Rows from block 5 of the decoder of a small image VAE, named by matrix and row number. Rows with one number belong to one channel. Each number is 500 + 50 x the weight over its row's rms, rounded and kept within 0 to 999. All counts start at 0. Numbers have three digits each.
After each channel's rows are labels from the 100 images, of 14976, where the channel reaches its highest value: "place" is the part of the image that holds the peak; "top examples" is what is common among them. Only what is clearly more common there than usual is listed. The data: capsule endoscopy frames (Kvasir-Capsule).
# convs0: first 3x3 conv (decoder.decb.1.1.convs.0.weight, 96x96x3x3, each kernel summed), inputs 0-95
# convs1: second 3x3 conv (decoder.decb.1.1.convs.1.weight, 96x96x3x3, transposed, each kernel summed), outputs 0-95

convs0.77:620394531405411415485469549656488544523524497577459473525555477516525634536513503566530434457492524575490488524537507507585496487514494553539495503465472449482483429486388567484491543550487530556419487529477521447452493429502510520548473597494514443451507423425474472484509519436527492530
convs1.77:563549560536562538523551384476501510446387605437551490563487545478552579371535418450472476532523475443512518495441443469369365476504494419448561485470481450502524512482534495494559530531436469558468506518508515527558553492493521492480521457513477501490383542543508467523440493568480503426
place: middle left
top examples: finding: pylorus

convs0.0:517522512506490444467529521518465478546507534515505515495551511551494517518512545536494422509495514511585530546542491537503515546548453557498515620431678515478478544419464509646500496525522545521511479482546523469505501576569458558497474504457494576486549477459746468479472501553482540511
convs1.0:478523516525545587554483576535380515510573463454510502514507559466520493527446532546436577579417459507463447493507539422541477449449593460511522534387546591619467478576574558534551488483465463471529465444517568563496504434453570513538492555451522447565507494545585560574567492483466478513
place: bottom left
top examples: finding: ileocecal valve

convs0.19:527494532372486414440483580607526483499501523573443494542449407512536543483551537617534323560535567502492547464544477545575544546531370438516513492474484563516573446469531455508452446553500479524492595530460404510446501510517523522543461454506489469522522484490496507528542542483512532465
convs1.19:512668472631554605532516478537554486461472491393552519542559550531508519500600506483523515552511528499492552503567496457398411496542511526428570489548470513494486502457540532506616479528492557548538458489626558548594525485513474417506523496497470495505564508574508543525503492580499517468
place: bottom right; top right
top examples: finding: ileocecal valve

convs0.31:521387459385487424489509417544485634448453550499432475498516488427492507482517482484527556485379427487496407501500475539483413501505594523494492469508545353397467504480428429539432464543497511510479524503486517448459488512556493510492513481543478475382419484472533424516469448452488481450
convs1.31:582591488534570535526500567541472470517610416451522534507472534493498475572482547471584496554518560457468522584557576454459588428510482519447541537475481511506604560487654500501522584507561469532536509496517577508511521517495525438570462544472459507495571467610511524540582509552547496593
place: bottom right
top examples: finding: ileocecal valve

convs0.64:485452477497494467468480459441466479437477498472513524510424495504493466480460429374486437487548489557468523481454504436432477437537394493537540499489461411479527619314437386470483505490515472527467493466394472474495421475429514495494514523490496481383437495495489454407421477549511502554
convs1.64:500529467434508392538529557465470474512597491594575513522512486521517522654479567516419535469518513574477473569517492548692521424517529501548508480592509557590495545508444503492430483505509524590482500526509476489525585511506491472532469547472555500544479407412525495509487524417545470493
place: top left
top examples: finding: ileocecal valve

convs0.92:489464531461517533528500488532458540537473519454463536484523519460444499472353548462514607480459452462457501447558440492474483516490501519470510523424497405438514489413312456558441448489443413538457500521446554467428488453562459508521548554579429472543452519512493384452473526507420467448
convs1.92:502658467533560528510481599515471464519513461466539541460499527545464520620488584495469476498533545552491517594586598517493551448550497454422574492503485526513543541485547511505523512528519542519541478505553495515570638521496532483537432569459457502520610453589527512505509535534628536419
place: bottom left; top left
top examples: finding: pylorus

convs0.42:466484571545509587474473522483477638382540553499430443499589475403466486566465461560536558518498542465491487489495519504497450544460483535465460421472548535617474537599426561481627491542516530533547570471498465564584470587542472471539446477513458524463543487534444410516478490506478436498
convs1.42:530566452485630468517490537540475503522612406496581564484494520480473517455567520509473502509503477561486532497627577508562488478538499480438606500543491525572609492437582467520506462484450529536457482496526601503461533492498539477500543464493455503500620485511524622531381520549546484418
place: top left
top examples: finding: pylorus

convs0.1:526487491425508376502525428465499588541450497536435453519437563460506528398422492416472566445474477448460496499496522509514450497490478497526444494420519375419527463395471475525413493446466474535461521489437470413471479508515498513507482469534495474379453495426535464515323510473522484474
convs1.1:521529492610442573505479628487455456501558493468508510505455520488508449574536535483574414552521618510457519580580475521537565441493477537459582545466490533462537542511513484525550575425528494527574495522583492533571499535526527461615545510423507488554553433604529514497596542571565491480
place: bottom right
top examples: finding: pylorus

convs0.86:556407429465468433477483505473577625550450500457528500492481496559530548459461497449498522540459494541512433485547519435547434424533447483510492520435404404404497544373579437585445514500506529467529462441485503463453518482490492451455576516543588535415474599471563455406491484491525501516
convs1.86:514529533538506519516615520527543485489582438592402548541496501474584505605560401491651550489517548502476506478460565451495571508510528565549509521497487614536443479518502501452475610502486542456496499466499598527509509535553469450608454442499563549523571516503485537522566515544437442454
place: bottom right
top examples: finding: ileocecal valve

convs0.35:508447503578512562510414451381459458548465503495498486501434510448414467385460384467506475485516509490570509561578509485490442426494517559525386464488498368421458491517451440494592527485499475617475515535485575459526499447461467559546507462533466545528529514494566430486455537489533426556
convs1.35:451558470467548477495578573433505469477452609459505533456531517533565521527476485523525534450517518516518531462378528497474563475528525472428519506468505602531452522511492481484487428503490572423539439455489424517570552493520507529331463437496589504502368447488543444461572491482430572415
place: top right
top examples: finding: ileocecal valve

convs0.82:543463512435500473499510495468538627492506576484452518518571520540471512507497495628564475515520606383440464527537427471500483533542407608562516442469539584493490477564506569517490470522450429501483537460469464538543475528493402414497595533556545541411484595538549440514528515470514437462
convs1.82:468547476530554527477541585580509486479559474473418576435457550473501501465411543490462525465542512577483472561482580518493475544563507464462529511494487529554419534484620480491529466523484538524445500468544494551489583562519544487454403313517513532510555468528501583515578569584573554435
place: top left
top examples: finding: pylorus

convs0.4:510504436439485427447424476506475509530471478521516518486350432507450520468454436480474454507458402490559461526523497483532480423478427443513371556432549459376405481429497365594425488469465468461529519422483505483398503489527446512483477504440511522490478539466582518451478497486518483474
convs1.4:557475555519529530523614516509478415401551449443450522500589532500522503542553558528566563462508553413520551458404476395441578476500553537497561484524496590596500473561538618463504553525555557437496397513514557537564548509534531507530526554534471523508531432542482466504570505511430544534
place: bottom right
top examples: finding: ileocecal valve

convs0.75:560476403471451367496526478546476515596451477538499515470428515537482553556472489502500530417521499559442529482486561521525502478532499463476430567406471395467480504436481476519378473480520582530499524585397507481389542431515543508502504500509473438430519417430482524389428486523503496578
convs1.75:459611564557556553576568527482495478501468517506492482588478530467581486447615492528512457539480497534506495529413478550465416447496510439531557485466461538529436502512534511464657504512393457550500489503547495526616426525552501520495513421461561520557377554532511468549521507559476494406
place: top right
top examples: finding: blood fresh