config.toml
encoder_arch = "convmixer"
image_size = 64
horizontal_flip = true
downsampling_factor = 8
encoder_activation = "leaky_relu"
decoder_activation = "silu"
decoder_widths = [48, 96, 144, 192]
kl_weight = 0.001
init = "kaiming_normal"
warmup_steps = 2280
Rows from block 5 of the decoder of a small image VAE, named by matrix and row number. Rows with one number belong to one channel. Each number is 500 + 50 x the weight over its row's rms, rounded and kept within 0 to 999. All counts start at 0. Numbers have three digits each.
Before each channel's rows are labels from the 100 images, of 14976, where the channel reaches its highest value: "peak at" is the part of the image that holds the peak; "colour at peak" is the nearest of a few named colours to the mean colour under the peak. Only what is clearly more common there than usual is listed. The data: capsule endoscopy frames (Kvasir-Capsule).
# convs0: first 3x3 conv (decoder.decb.1.1.convs.0.weight, 96x96x3x3, each kernel summed), inputs 0-95
# convs1: second 3x3 conv (decoder.decb.1.1.convs.1.weight, 96x96x3x3, transposed, each kernel summed), outputs 0-95

peak at: middle left
colour at peak: pink
convs0.87:624454470406553452539478570603561508630517501577496566446463446509531563575555477609581375513566569537526489522521520544487564499462453548469548486452547502531524410449546606534537474430527524481515538533429420501492549514480462536530508516526521491509527508548489506509571543501521518540
convs1.87:431621516512438506480496522515485465403550460479430480614497540432487471434528540508426455424494504507507444398470422518470436419558503427514497508498490503529474512509407514500574550450369536549434424493561511479539441520523471482460631457437565508523429438516503564499463455538460482496

peak at: top left
colour at peak: pink
convs0.85:547499496538501543531501609490518527498534568487481490461485416496512547503451494530502555505491565430485358561530491539565536504455462569497505507469444533588509576527454458575440528490419564532646454486561508550414511490587458440423521518438594523424528557531561416456517568467522516469
convs1.85:535531523545524473479572446531455469490477479496429547610502525535457505358540565527499537441488510570481524523412493500523481534498523549559518514505476552593467479482609540496550380547503569435431499461517444500513468544499512552518377482474380521511525479555517650465527567515509574473

peak at: top left; bottom right
colour at peak: black
convs0.72:567601561453492467413508558532550507505506529562498563528428419555510459519540558550533333564583497475524512526519510506474601528558325539507474490473530626537535454494520418552476485529515532487538573478507449476474503554529457521454463480516516496489555468505537530519601497510523570479
convs1.72:451573474566574585545523604561475463479561484439544499491533568498489489535583506478507528537531520546493539408611469419537423448542550436523578495529485559551453497486626502503593416410482554546527461453593570564553467513537508456462559479480502519538562512555506546545538457538454498496

peak at: bottom right
colour at peak: black
convs0.56:523525488473506455426565487533566551491441542555509544512466440525520471490500522537536445526569588468570463536461483522442523563533377504504568565466566513445499447448499456612448466533468536436541514494523438426450503615540451618460459430532512552442501504490541508497570522412452595398
convs1.56:435613418549563554529495582536465451489536394460564560466537572582474471579554568475527563515522503504479558508566516425496501444558556473465530511508493538512545513490615522506519535495593557562509452457573585557531475516529499439454524582489468501494547446538511616531565494572513563550

peak at: top right; bottom right
colour at peak: pink; yellow
convs0.44:523530395378463392459522453556456510549467525547509493499430475504488458544478441416488527488495449512442482479428488514529492467521527488516539543435450427386520528366510352570412462510510534527517486517441511492437482451504528491441525530600521469454439533422469510424424454539480542471
convs1.44:490578545546529536510522560495488505451563555492471471531476543449544508574504580475607483569509609479487491514512530521572557427445508584562510509492475412550579534534521509517569631574513545601501514523517529509530501521519506479534541609473486507509566523599486546489601496510435486645

peak at: bottom left
colour at peak: yellow
convs0.30:511520468407477439500583581463432566558493532523580525544533452516541510533603535482550513485477584553499550584503470523529485520561423524494506522479513540450479566364478495492507557513512637696486533506548470526433486526572449532498561475512508482563458520434519473477551536488507538543
convs1.30:461562530570521600489485533506392608502490611470477561550416530416510515456410518539431547583454470530463434427570555490563444546457568556465491540371509473571470481541507484518575482543479483400467514462468523518449497489466545526552522484448498477505515515538569567548579544511517452468

peak at: middle left
colour at peak: pink
convs0.43:537499439378481428527552507601500499543510554490449521461443461540469490534463530499468501533546506516456487552453425531470550456480447528500641556417463498528574488483388365587440506488456448547615461473474508488453521489541475466498593551573503482506388479524475487462472555510425470482
convs1.43:447550492552566557503439511504484483537525452478481494496510533517445517552414536444357528487520496587528488410542532495528430535551526502500448463544490418508543435490576502515599465477513548492413489506542347549522527502462538533501448423503412507488594518494519554489458537549664537468

peak at: bottom left
colour at peak: pink; white
convs0.62:539504468456463443394490518502557501463465521519524514469469429553511566519466557549508428488536583468451479501519616483524542489486393466473491560449503510440564544444518434529425525536544473463539512503474495450290514482440473460422506498444496455387487509507453553426602455478462544512
convs1.62:483452600539541516563597489520466474457561513534495467607500530432580500507548418499483526496529497575504497494482441490515405387477541472618523485545469541545466491534533513454562565388408529510484455476536532579595461538543460545603449459471461541539551528539479470527413514531490473411

peak at: bottom right
colour at peak: black
convs0.53:606470570377435410432443552609515520519533523598419450539492404508526569487539483546532301486551493535480479496513475508569456525522456488498469482441482470473508402467441455489481523501515487518445526595481508483458529505518519510522459548543523472456507427403466483463508527506553555497
convs1.53:522672512616545585534530427490538474489400540437517505543539558519543513425560483489522472544498515460495543509446484496364468461534487462447577495493488481491496514480528521510622538553460499545546445490595546545625548467477507472461498535479453464504440535600544480516489484562462529428

peak at: bottom left
colour at peak: black; pink
convs0.79:503509515572544585572507507532514504493532453475532481500584583511510520470435524541502632565480394509526420525501498476455494364364633473506510454520457558535484499594512572479552463546450440524480482492557531549575529475510511475505504509476529501601468564536486497530485460517458371512
convs1.79:580487490552469541435503553495596598571474524553470572518497457514531517418521418556519504493473502516532558464368487498528539586569468623514483476462469498497519440488518469469519647447549522488525458454449530449483515498556434569458451503494492527473541475535470510485545594461656553491

peak at: bottom left
colour at peak: pink
convs0.49:521501431440455461542504488595498519538522491534620450500441450505535469563493527455427502410529465489456520502417560516495506486481494545487502544423495469497532455400474469590332520590528571535471482468404491479527485490550494517476479486612583488423419515484434412468497467412448485503
convs1.49:480567527509559535485512510515496549482551540554466525557455542471528520477425458512490470533487527501505439438719450527602460519560483535505520479517501444512568471451496487523566488544439535531408530522560349495524535490509545481576573533470424495514572542523541574459498527627530483466

peak at: top left; bottom right
colour at peak: orange; pink
convs0.5:549495447460430386477508473456472528540469485565501470434577441521427563489492516459590488474487533545486477591535523487498522458520513535480470554426454459387484486434430466454378527514555503526503543541511461494462434446523531521500492514526479462353566402482560448397398515533526476579
convs1.5:500561496517506510501602552507528495502491572542453579550455509452560538502520428500499481464537519524488547447443581489479538494523493481471579513419480648562367541480511434478543500483412506519429402435463561520544502511534502455465476325480574512528451544483511567550573452528525476452

peak at: top right; top left
colour at peak: pink
convs0.33:551543507589518487491439480474495456560529498612557493463442501448495530605495509499500541494497373566440435488491517606474467535475537484413392533419518427543457454550514455590556487493497485468540519584527562534490564463454518393447548495592472479560543553524504505510425461455460418454
convs1.33:384486511494441490532506476454484464468407493444482499514549601510530427438540481458531517530512500451520528528474415440488471448503514451617555489441512434570546458506390539471504614553495493622424470562495508533517378516526543576560547507556492523478431432483478451516531473594489536562

peak at: top left
colour at peak: black
convs0.93:589576593588510469497485464450462453546552511588474503499470506496482528508544499519522475533499452562491529449579524598515487557554475545485437469477527468613613421526514461579572464494559530462527521507594507570535526566574561467471510493512501542519534513501689486551501509553528447433
convs1.93:421478483468482524520493619502403492522472460464513484543527522508521415464555536493497504508436504458513502530527433359569464439503507418596597491426518579636471422508469525502509426472453465575523479511518466503511415482483609577552550506531534508520456474537524524527626507488513529571

peak at: bottom left
colour at peak: grey
convs0.69:539466507357430451490473466522511541588459508455476532566537486510441492521444529481432587451470453480444508486485536535473471491525488462460522504373489425426522492384370526515355496495511514521458573481479530417437492458559513475463480580589459456526544501430470499487413487555467507474
convs1.69:548556535546616566556541426490464487462493476439515413443443503422526522475568544460598460579541572554495474517575481564526433426475510439529498503513476553521407499508560461511601427434458442624536529504580502560534457495533539437544540450494479513540501530532528537551546479542534440582

peak at: top right; bottom left
colour at peak: pink
convs0.95:579523506405454452559441560559573498446545482563546497560546473559561540540420483511450529447524561450419422555477565477501538567470470482493463478419503494564535443517508650582491450520542529485468489387427521483516419537531452528485538456471504480535575478468452587550563483451452444476
convs1.95:490476542471582530529667490495492512540573513537505498512473496493638481524588554495540503513516536505479558489628474519566458432544502487549573507526488581545448507463663472494525412494444505542482525480584442526549483483542538470445573536498524512543524537561523567557580537582519499505

peak at: bottom left
colour at peak: pink
convs0.48:479463446380446409469423595516471517491426492482513493513465471552534472577439516374434526496503471473427475561431514539486533466476450533441509547465424478536512517456515424589404549478576492504437492405403563497425432518543484455486571499546480485421432503444495502424556492465511456508
convs1.48:503511518519549530538603463488510530513645462538446557512458483473593508561529434494493546513505567518469577383603500453609518517498519630542507547486476585561566495484545490474534462541498582422518474500523415505535463515507545470537573478495491514503632481509519562544544562577540518484

peak at: top left
colour at peak: grey; pink
convs0.8:597538536539541489481473469452489477551508490604559490494409483439503523545453524492504541509514340547425460502465521606471436503475512503409421514440497469537448444512551408579568459488481464452551511577478518516504603479468524374474533479585478473532544555542499511501420474467493431428
convs1.8:384497518503430488532485483479492428483422471465482487516564613502491417446540494473544508522503502486523514519469404465513461442504516456642538482457505446556544461513401550474507586574494494625415467546519506534506375513525521566543568506536498519490429434488481460516554459573440534599

peak at: top left
colour at peak: yellow; pink
convs0.2:522459362400487403430502459529484530552374468516494527457425527517482496457502481413520435488512450513490544488562464504458485457496426467479510531421490402422511499426518389515444519484556481514535511470490475449388531470523499522471501481516509471325445484487518497432454491610491495502
convs1.2:534557581518533491555478569541466450409605525458437473564531519471512512588426559513529506527538609543496469576422545533573547445497557547454486475520485468569480539560571579503529486551510548560505496521517497551549546556538503431550460509483576517532553428511480344540604522449532501457

peak at: top left
colour at peak: black
convs0.60:578583558620522551528465560492514475566531535603505486493522433496519544546534502650499410529581543491441467514507518558524530548510428535475483443476459531469482421563565571520629498512536447473540518601505508505468584547408456504513526506518524488551580560547422479511520488443479498540
convs1.60:470581496553494529538524470458572478457478434454506465466551593585522469420541541497501510508517483545517549567431485536497383442512525446493541475527510470511464454496411510504555597461472539617434411509541566551548465484563473517421475555568462501500456475480481567511429449647444524409

peak at: bottom right; bottom left
colour at peak: pink
convs0.11:530451556504519560333452509486570497449560467552494452522463483453587499548501544539531438457550580567544478460512576516532463413487524491551464463552533562538525433423555428540498330499542383528490480506544497460458550541506470489488521493463474553525553446498471536520568579466570517478
convs1.11:461559438502380495475579433482496496498438620537505544596509505530459477456529466501562501452513488505464488456506311415517569511470482520570499547490520541519482508507332519517466558514512569425516484471504494431516456492427482524526483498490595480506467532505544426477426474467401475521

peak at: bottom centre
colour at peak: orange; red
convs0.36:440476500358550453532484520457497503423476530445463509525441445486503384422491494446466470448436554413374505518477522451506566466549439459437634494475464583545537513445542486501477524486504487511473588422424465441391474486448532465490475459469546434440487469505436521449532460500482572498
convs1.36:641520553544564499514479497456570483528584448559593427516506483469421575512516527503525505521534493548508465517582452562551416504481518575512426487641484541501505524517647507497516432448469494510459497537574532504526607523557481505541511545527468529550566551513458459548452521430548430436

peak at: top left
colour at peak: grey; pink
convs0.3:615537502516591463480496463498521520542495481501550495506366485475468544504429483494454559502506344505492474523414547573395435458440493509419468501452520511486442462514590390552495485440515446438518510549438506479504625503480506459447471496546498536459473515579496500496398508475489445400
convs1.3:363485518514422489529477475502505388508455497505462504547560593488491403476547461493525502511491509546517509455533380514556451461507518473667518485482500459511548472516403560470523555562475511562437474519557469530534365518523485557543589412504502515506450431491485445513566470571467530566

peak at: bottom right; bottom left
colour at peak: pink
convs0.78:407438510422509387511477438519537509470470510450517520533505423493600470480556510398511438463455523521446510508445496483430534437508445486419535529494471482448497588349481398525415496514475514524516478451480503470454441521515523434498406493616500460445365559506519473472440465538483514524
convs1.78:555488476507516496458618569532472514497669522519480541488451530421507513546455474506456558501520533531468538535568448461622539495485527615570552526472461571591447520513552471498445486434570518510474450456504538529483469504549495452518574494503552543509589468523481605533615511603546483483

peak at: top left
colour at peak: grey; pink
convs0.88:566532568492519402500478439501473515585509469508525478526382487461473559446490454521535489536516367484543452514498474523513449398463432478518450518406513466415342473493457390553480505460475399516483517533446490487485584479428467502500459470525532539477393482500562467545409481449481463483
convs1.88:372463431506535502523560575507448401490521504445447549531555556486486437638476540520448567438509517519519520409464543469431519510524546494556545503530502576510532465544474584449511472505538568342457443520564471549564423533525514525479586489499471526521534437481481556501560522573531534433

peak at: top right
colour at peak: black
convs0.27:560555565546536571551573560522545556532528531493490490515621489504509477533514544596493476531432526536571448549515537549464474534464490569529493448555525627543492475612568576531588487505447530430532499508551451505621528560476532529554492510544500567591552515521518529565609477461505493422
convs1.27:448518465467541526496450510514532465535497401499517517413516521507502469527574474470557515496504507425491558350584439485479507463583517464526486514510493521506424510468571470483515360520550500572562493452507469550491505505501536461373592512520558526485576514509512499497662487490496558646

peak at: bottom left
colour at peak: black
convs0.81:565516530446542477559574529582493512699544503518528534495519555579473520496563524623466543501605395494522503503456495569473548530520473519483531499464559575560503444477540479529470460534562486496517518556535462618530561546513473520486491517591509541479512503567539482513569546631487499463
convs1.81:359587501551562577540488516513467483498507464455490470533511570490586460474534511549510498523486486575526488486475495508511368374506559398567482472500485465506457475515523514477634476438441524589434440442550518556591421508561469528427566537457525505519477495507509604545542486550480525461

peak at: bottom right
colour at peak: pink
convs0.23:481470537590504601585465452523484454533511476497548467477594565480486534488459473545492631541459424533544495494557475500492471412469651486530481479530445497520475535659533586463557542471466471551498504485559494560591511455463534458503490502481482501642528572547483485537499469474541436474
convs1.23:551548476510551510432587552491502636531442500514504539545476427532532529503547530533533541509478481463528539551333538464444561564519454611555507525426445566558512467476499459430501607509485529411564477472451563419472513530533469588483480489499522566468428469551473497454530580458544529536

peak at: bottom left
colour at peak: orange
convs0.58:558525589547488392492466449534460510542523433523532467490443509402458549488518536557556527481516457494540471570511455483514479428437574473528410495459504406425388488585483473519473486521484434579456543537461481516483577386424473504562511512499462488539570482463491511535479473412611414589
convs1.58:420517429561528555522579537504469472486417640429476561514522523520529469572479436529436535496508487533515533416406529470406492559494514481523579506475471584512486483520489521447548476464483564302533430494550508507580477531525484540416539456486507523516426477525476498509508503549444536399

peak at: bottom right
colour at peak: black
convs0.13:473488444393494457383557486504511538483516525489453509510465386509543418517505520447462255468527551472447536450480500479536500461508350488476547515496504493473541459380489453538456439523512536474495537515471488412422461512525500496479493494540517465429486490450491532442448532484480539495
convs1.13:626591531565485513513410483500521422458531542481549410423484529446423581490441443484524497535512528483489437487531506572492522493432524485485482479586496454493581584541584536546506466442530466580536481530493569568518589506498505445522541508488404488526557539571488464477540382499382466440

peak at: bottom left; bottom right
colour at peak: pink; white
convs0.34:505492487535447465453462502563491502353567515533507520499580454575508569542519476552495470476518638475480448511502559436503511508547444489414438525507443480558558616446454502458403519541514529489570488464553575510404459470523524449365510542470533445448467476523448492482527516480452595570
convs1.34:525479536508564487536645512491464533514548531582509509568471513433557526551482486514449565499517456535488507553532548514595437433474528508578560500542461565563463498527545480460520630424409517446450452484452564523561529547536470549587391549481421542523524537506476534539413539498497475382

peak at: top left
colour at peak: black
convs0.59:437525497557527509468465532469514462442561529516530512496536287496485459546452436536438488497499606555511500477584483532495483565546442567486378541528507531484552491447528555559528470480508581411545546487547511482502491568556496474437516416480533555604540598511509496424550501435541481493
convs1.59:521503475504521490470513535466417519460464454482481520592503519501498527379570633482502500444505472398466539634539455410494479466467503474591598533511515523600383511469431490518486489531463527554485501555473582487493512521499548549472522541540450511460506451553509653464477515538455551419

peak at: top right; bottom left
colour at peak: pink
convs0.32:550478497567523488419528457493510504535508489517563529466480548514521499482560412447483481489499531520531634533493460472504493461497423519466461538467475430377437555349555391472519478524486573545488516522443524478462452454576531483519523552492485519439461552497550432462362638522475424489
convs1.32:506587511491532490494609584468482505518483579568505559497472539456564487482441580567494550498508508485487487581460598608546596503500521511496544510445465545560451512513482502467484539543522484482508446426503532496535540512570458536369456551460572532501352452475497545550650522564478488473

peak at: bottom right
colour at peak: pink
convs0.57:499451436377478479493481467536516471531522516507519531471447488496524516507360545445535475485498558515466540531488485544486522447560433483564545497447481530459536437377479403580469473503496454590471460539443500477403479505420471426436508554593510496435447440373491460434384556496497477533
convs1.57:536561464535496504458582490475460456490450568450403535470479508501503560515561436455517497396549563549490515488431487499555469495513520490573458507525482641503431527504553486518534358486518552535545470432550497559585522481511536484420525394484546507490523522549562608484615502511579500596

peak at: bottom right
colour at peak: pink
convs0.10:529473423414519438362525529592558539555436486504469520462427425514505538494491493480496465503504500523479538507479541520497524427535427465481546537426500482471529512362463387556458470514489499503578477530444447386352509478486503451454571509560522462411428509495464498447450452509461571523
convs1.10:434488519529505467572567528529483412429563531541455535581518556420576510612530416466505538498510531513503452358549416559499501496508552474588471482525479423555536465522486509457518552480487498505427530485533514603527493515559464525542532498461670544527512529449482499460500477613439448487

peak at: bottom right
colour at peak: black
convs0.50:481506491471527505507502548566597560531494514562507500493493440514504482470459497588535494517611453493617454538434493505475541508464457478568493567492591578528522487458511461619475484514490443484534494554571487441490516625586573579517487511583495628520521493437560499466563472360535486491
convs1.50:465597473550553534549505434539519409461499398423545546494574594566478456488589476495523568531498519487510597534552483447419452435550557522428549480505491482502508486490531554495542560546546547607509441473570568575534453481544472401508538504522443507494535461520494523528499483666487537489

peak at: top right
colour at peak: black
convs0.91:529563591479574531509504547493567541477576544515491511491604467513510469575502458559522486521479512507515466507557480548467512586510570531531513430591554570555444389622519687519511482550471492486512520503531484571570521530472499536539455511495488535591565435487501489593561534439526457447
convs1.91:418528476464630513530520592525541464522527460485582558469507529544504465584584592481504519509532511529477556536597530482501459484563509456519520526532494587510476551478661490486510418512535544481480495475575485528526519533546524467395549515516524512527531470558507582572653499552574565529

peak at: bottom left
colour at peak: white; pink
convs0.63:557524476538491511513443469549554572526483505551551485504396540472488615517428488541444602513550332506505420522488572584493450542429568499496423543518526455531510505613515432570503484515485430448512533585479560526481566479446504500527459580578470472521472555506513489542458520464487409454
convs1.63:348501491510429498520531489498487493493440489487447519522516585527571398471549461483542491511512508518531537540458469455521470450514500465681574475426475443545530446493412518444511611567505518595459472538491488523520366534546493611547500488528486534478452442487471501509514530598466559512

peak at: bottom left
colour at peak: pink; white
convs0.16:498561499538433445450581595492539531496493510451543547484607457575548491560530489500499465486490641455471524518406561463477540486573406496469502498516466552503560594437435591434430497466502580561554500464495557435445481507547461524445418577452486441501491501499459472539531565492490615496
convs1.16:525534487563562520518577482492480584509569548544521555508426514466499534555472464489434575550551458579461481478596588530599412564477570576526503529514465522505474512495559435479528522416472544383456483479513561535509536581547452515538485464470447533529583543486485615570474545528550429403

peak at: top left
colour at peak: black
convs0.22:482498497451487444469526502482537498445509537507481549510440426553536435515545522460482253484532544464448550456468504485506562491551280523443529470498484534505541498388444422501442504554522591441469516484487489474437485511512503501512524485487516436456481475482468515495480516551468543507
convs1.22:582543503576561567507453579487501486501526543475561404492509495456473591439460522513390495532488477535496460506546453537514424494472527474502537474603494529539447515526639519541588445379430474506524451513585515540572618505492520502471475521489463487557560564589509519529482470476507491371

peak at: top right; bottom left
colour at peak: black
convs0.55:502485598402477417479493587434529508426543547461535472504415357479533473556528532432544372489505555466479517535446491507482503529556439503501496460523485559500525490572487626450473452463460564486403498468489445445464459617568452503495499510510519515421552430472455479552541542460480541446
convs1.55:478471446545529551502531544515473484550560546521485570488466503493487496505524496450497530475530510556432545398584528434543536579507513503509550567484508621496461548491590458537526393435591557342563493461558465525523486529456521451462558426464508468537579539575541622539585477537510516532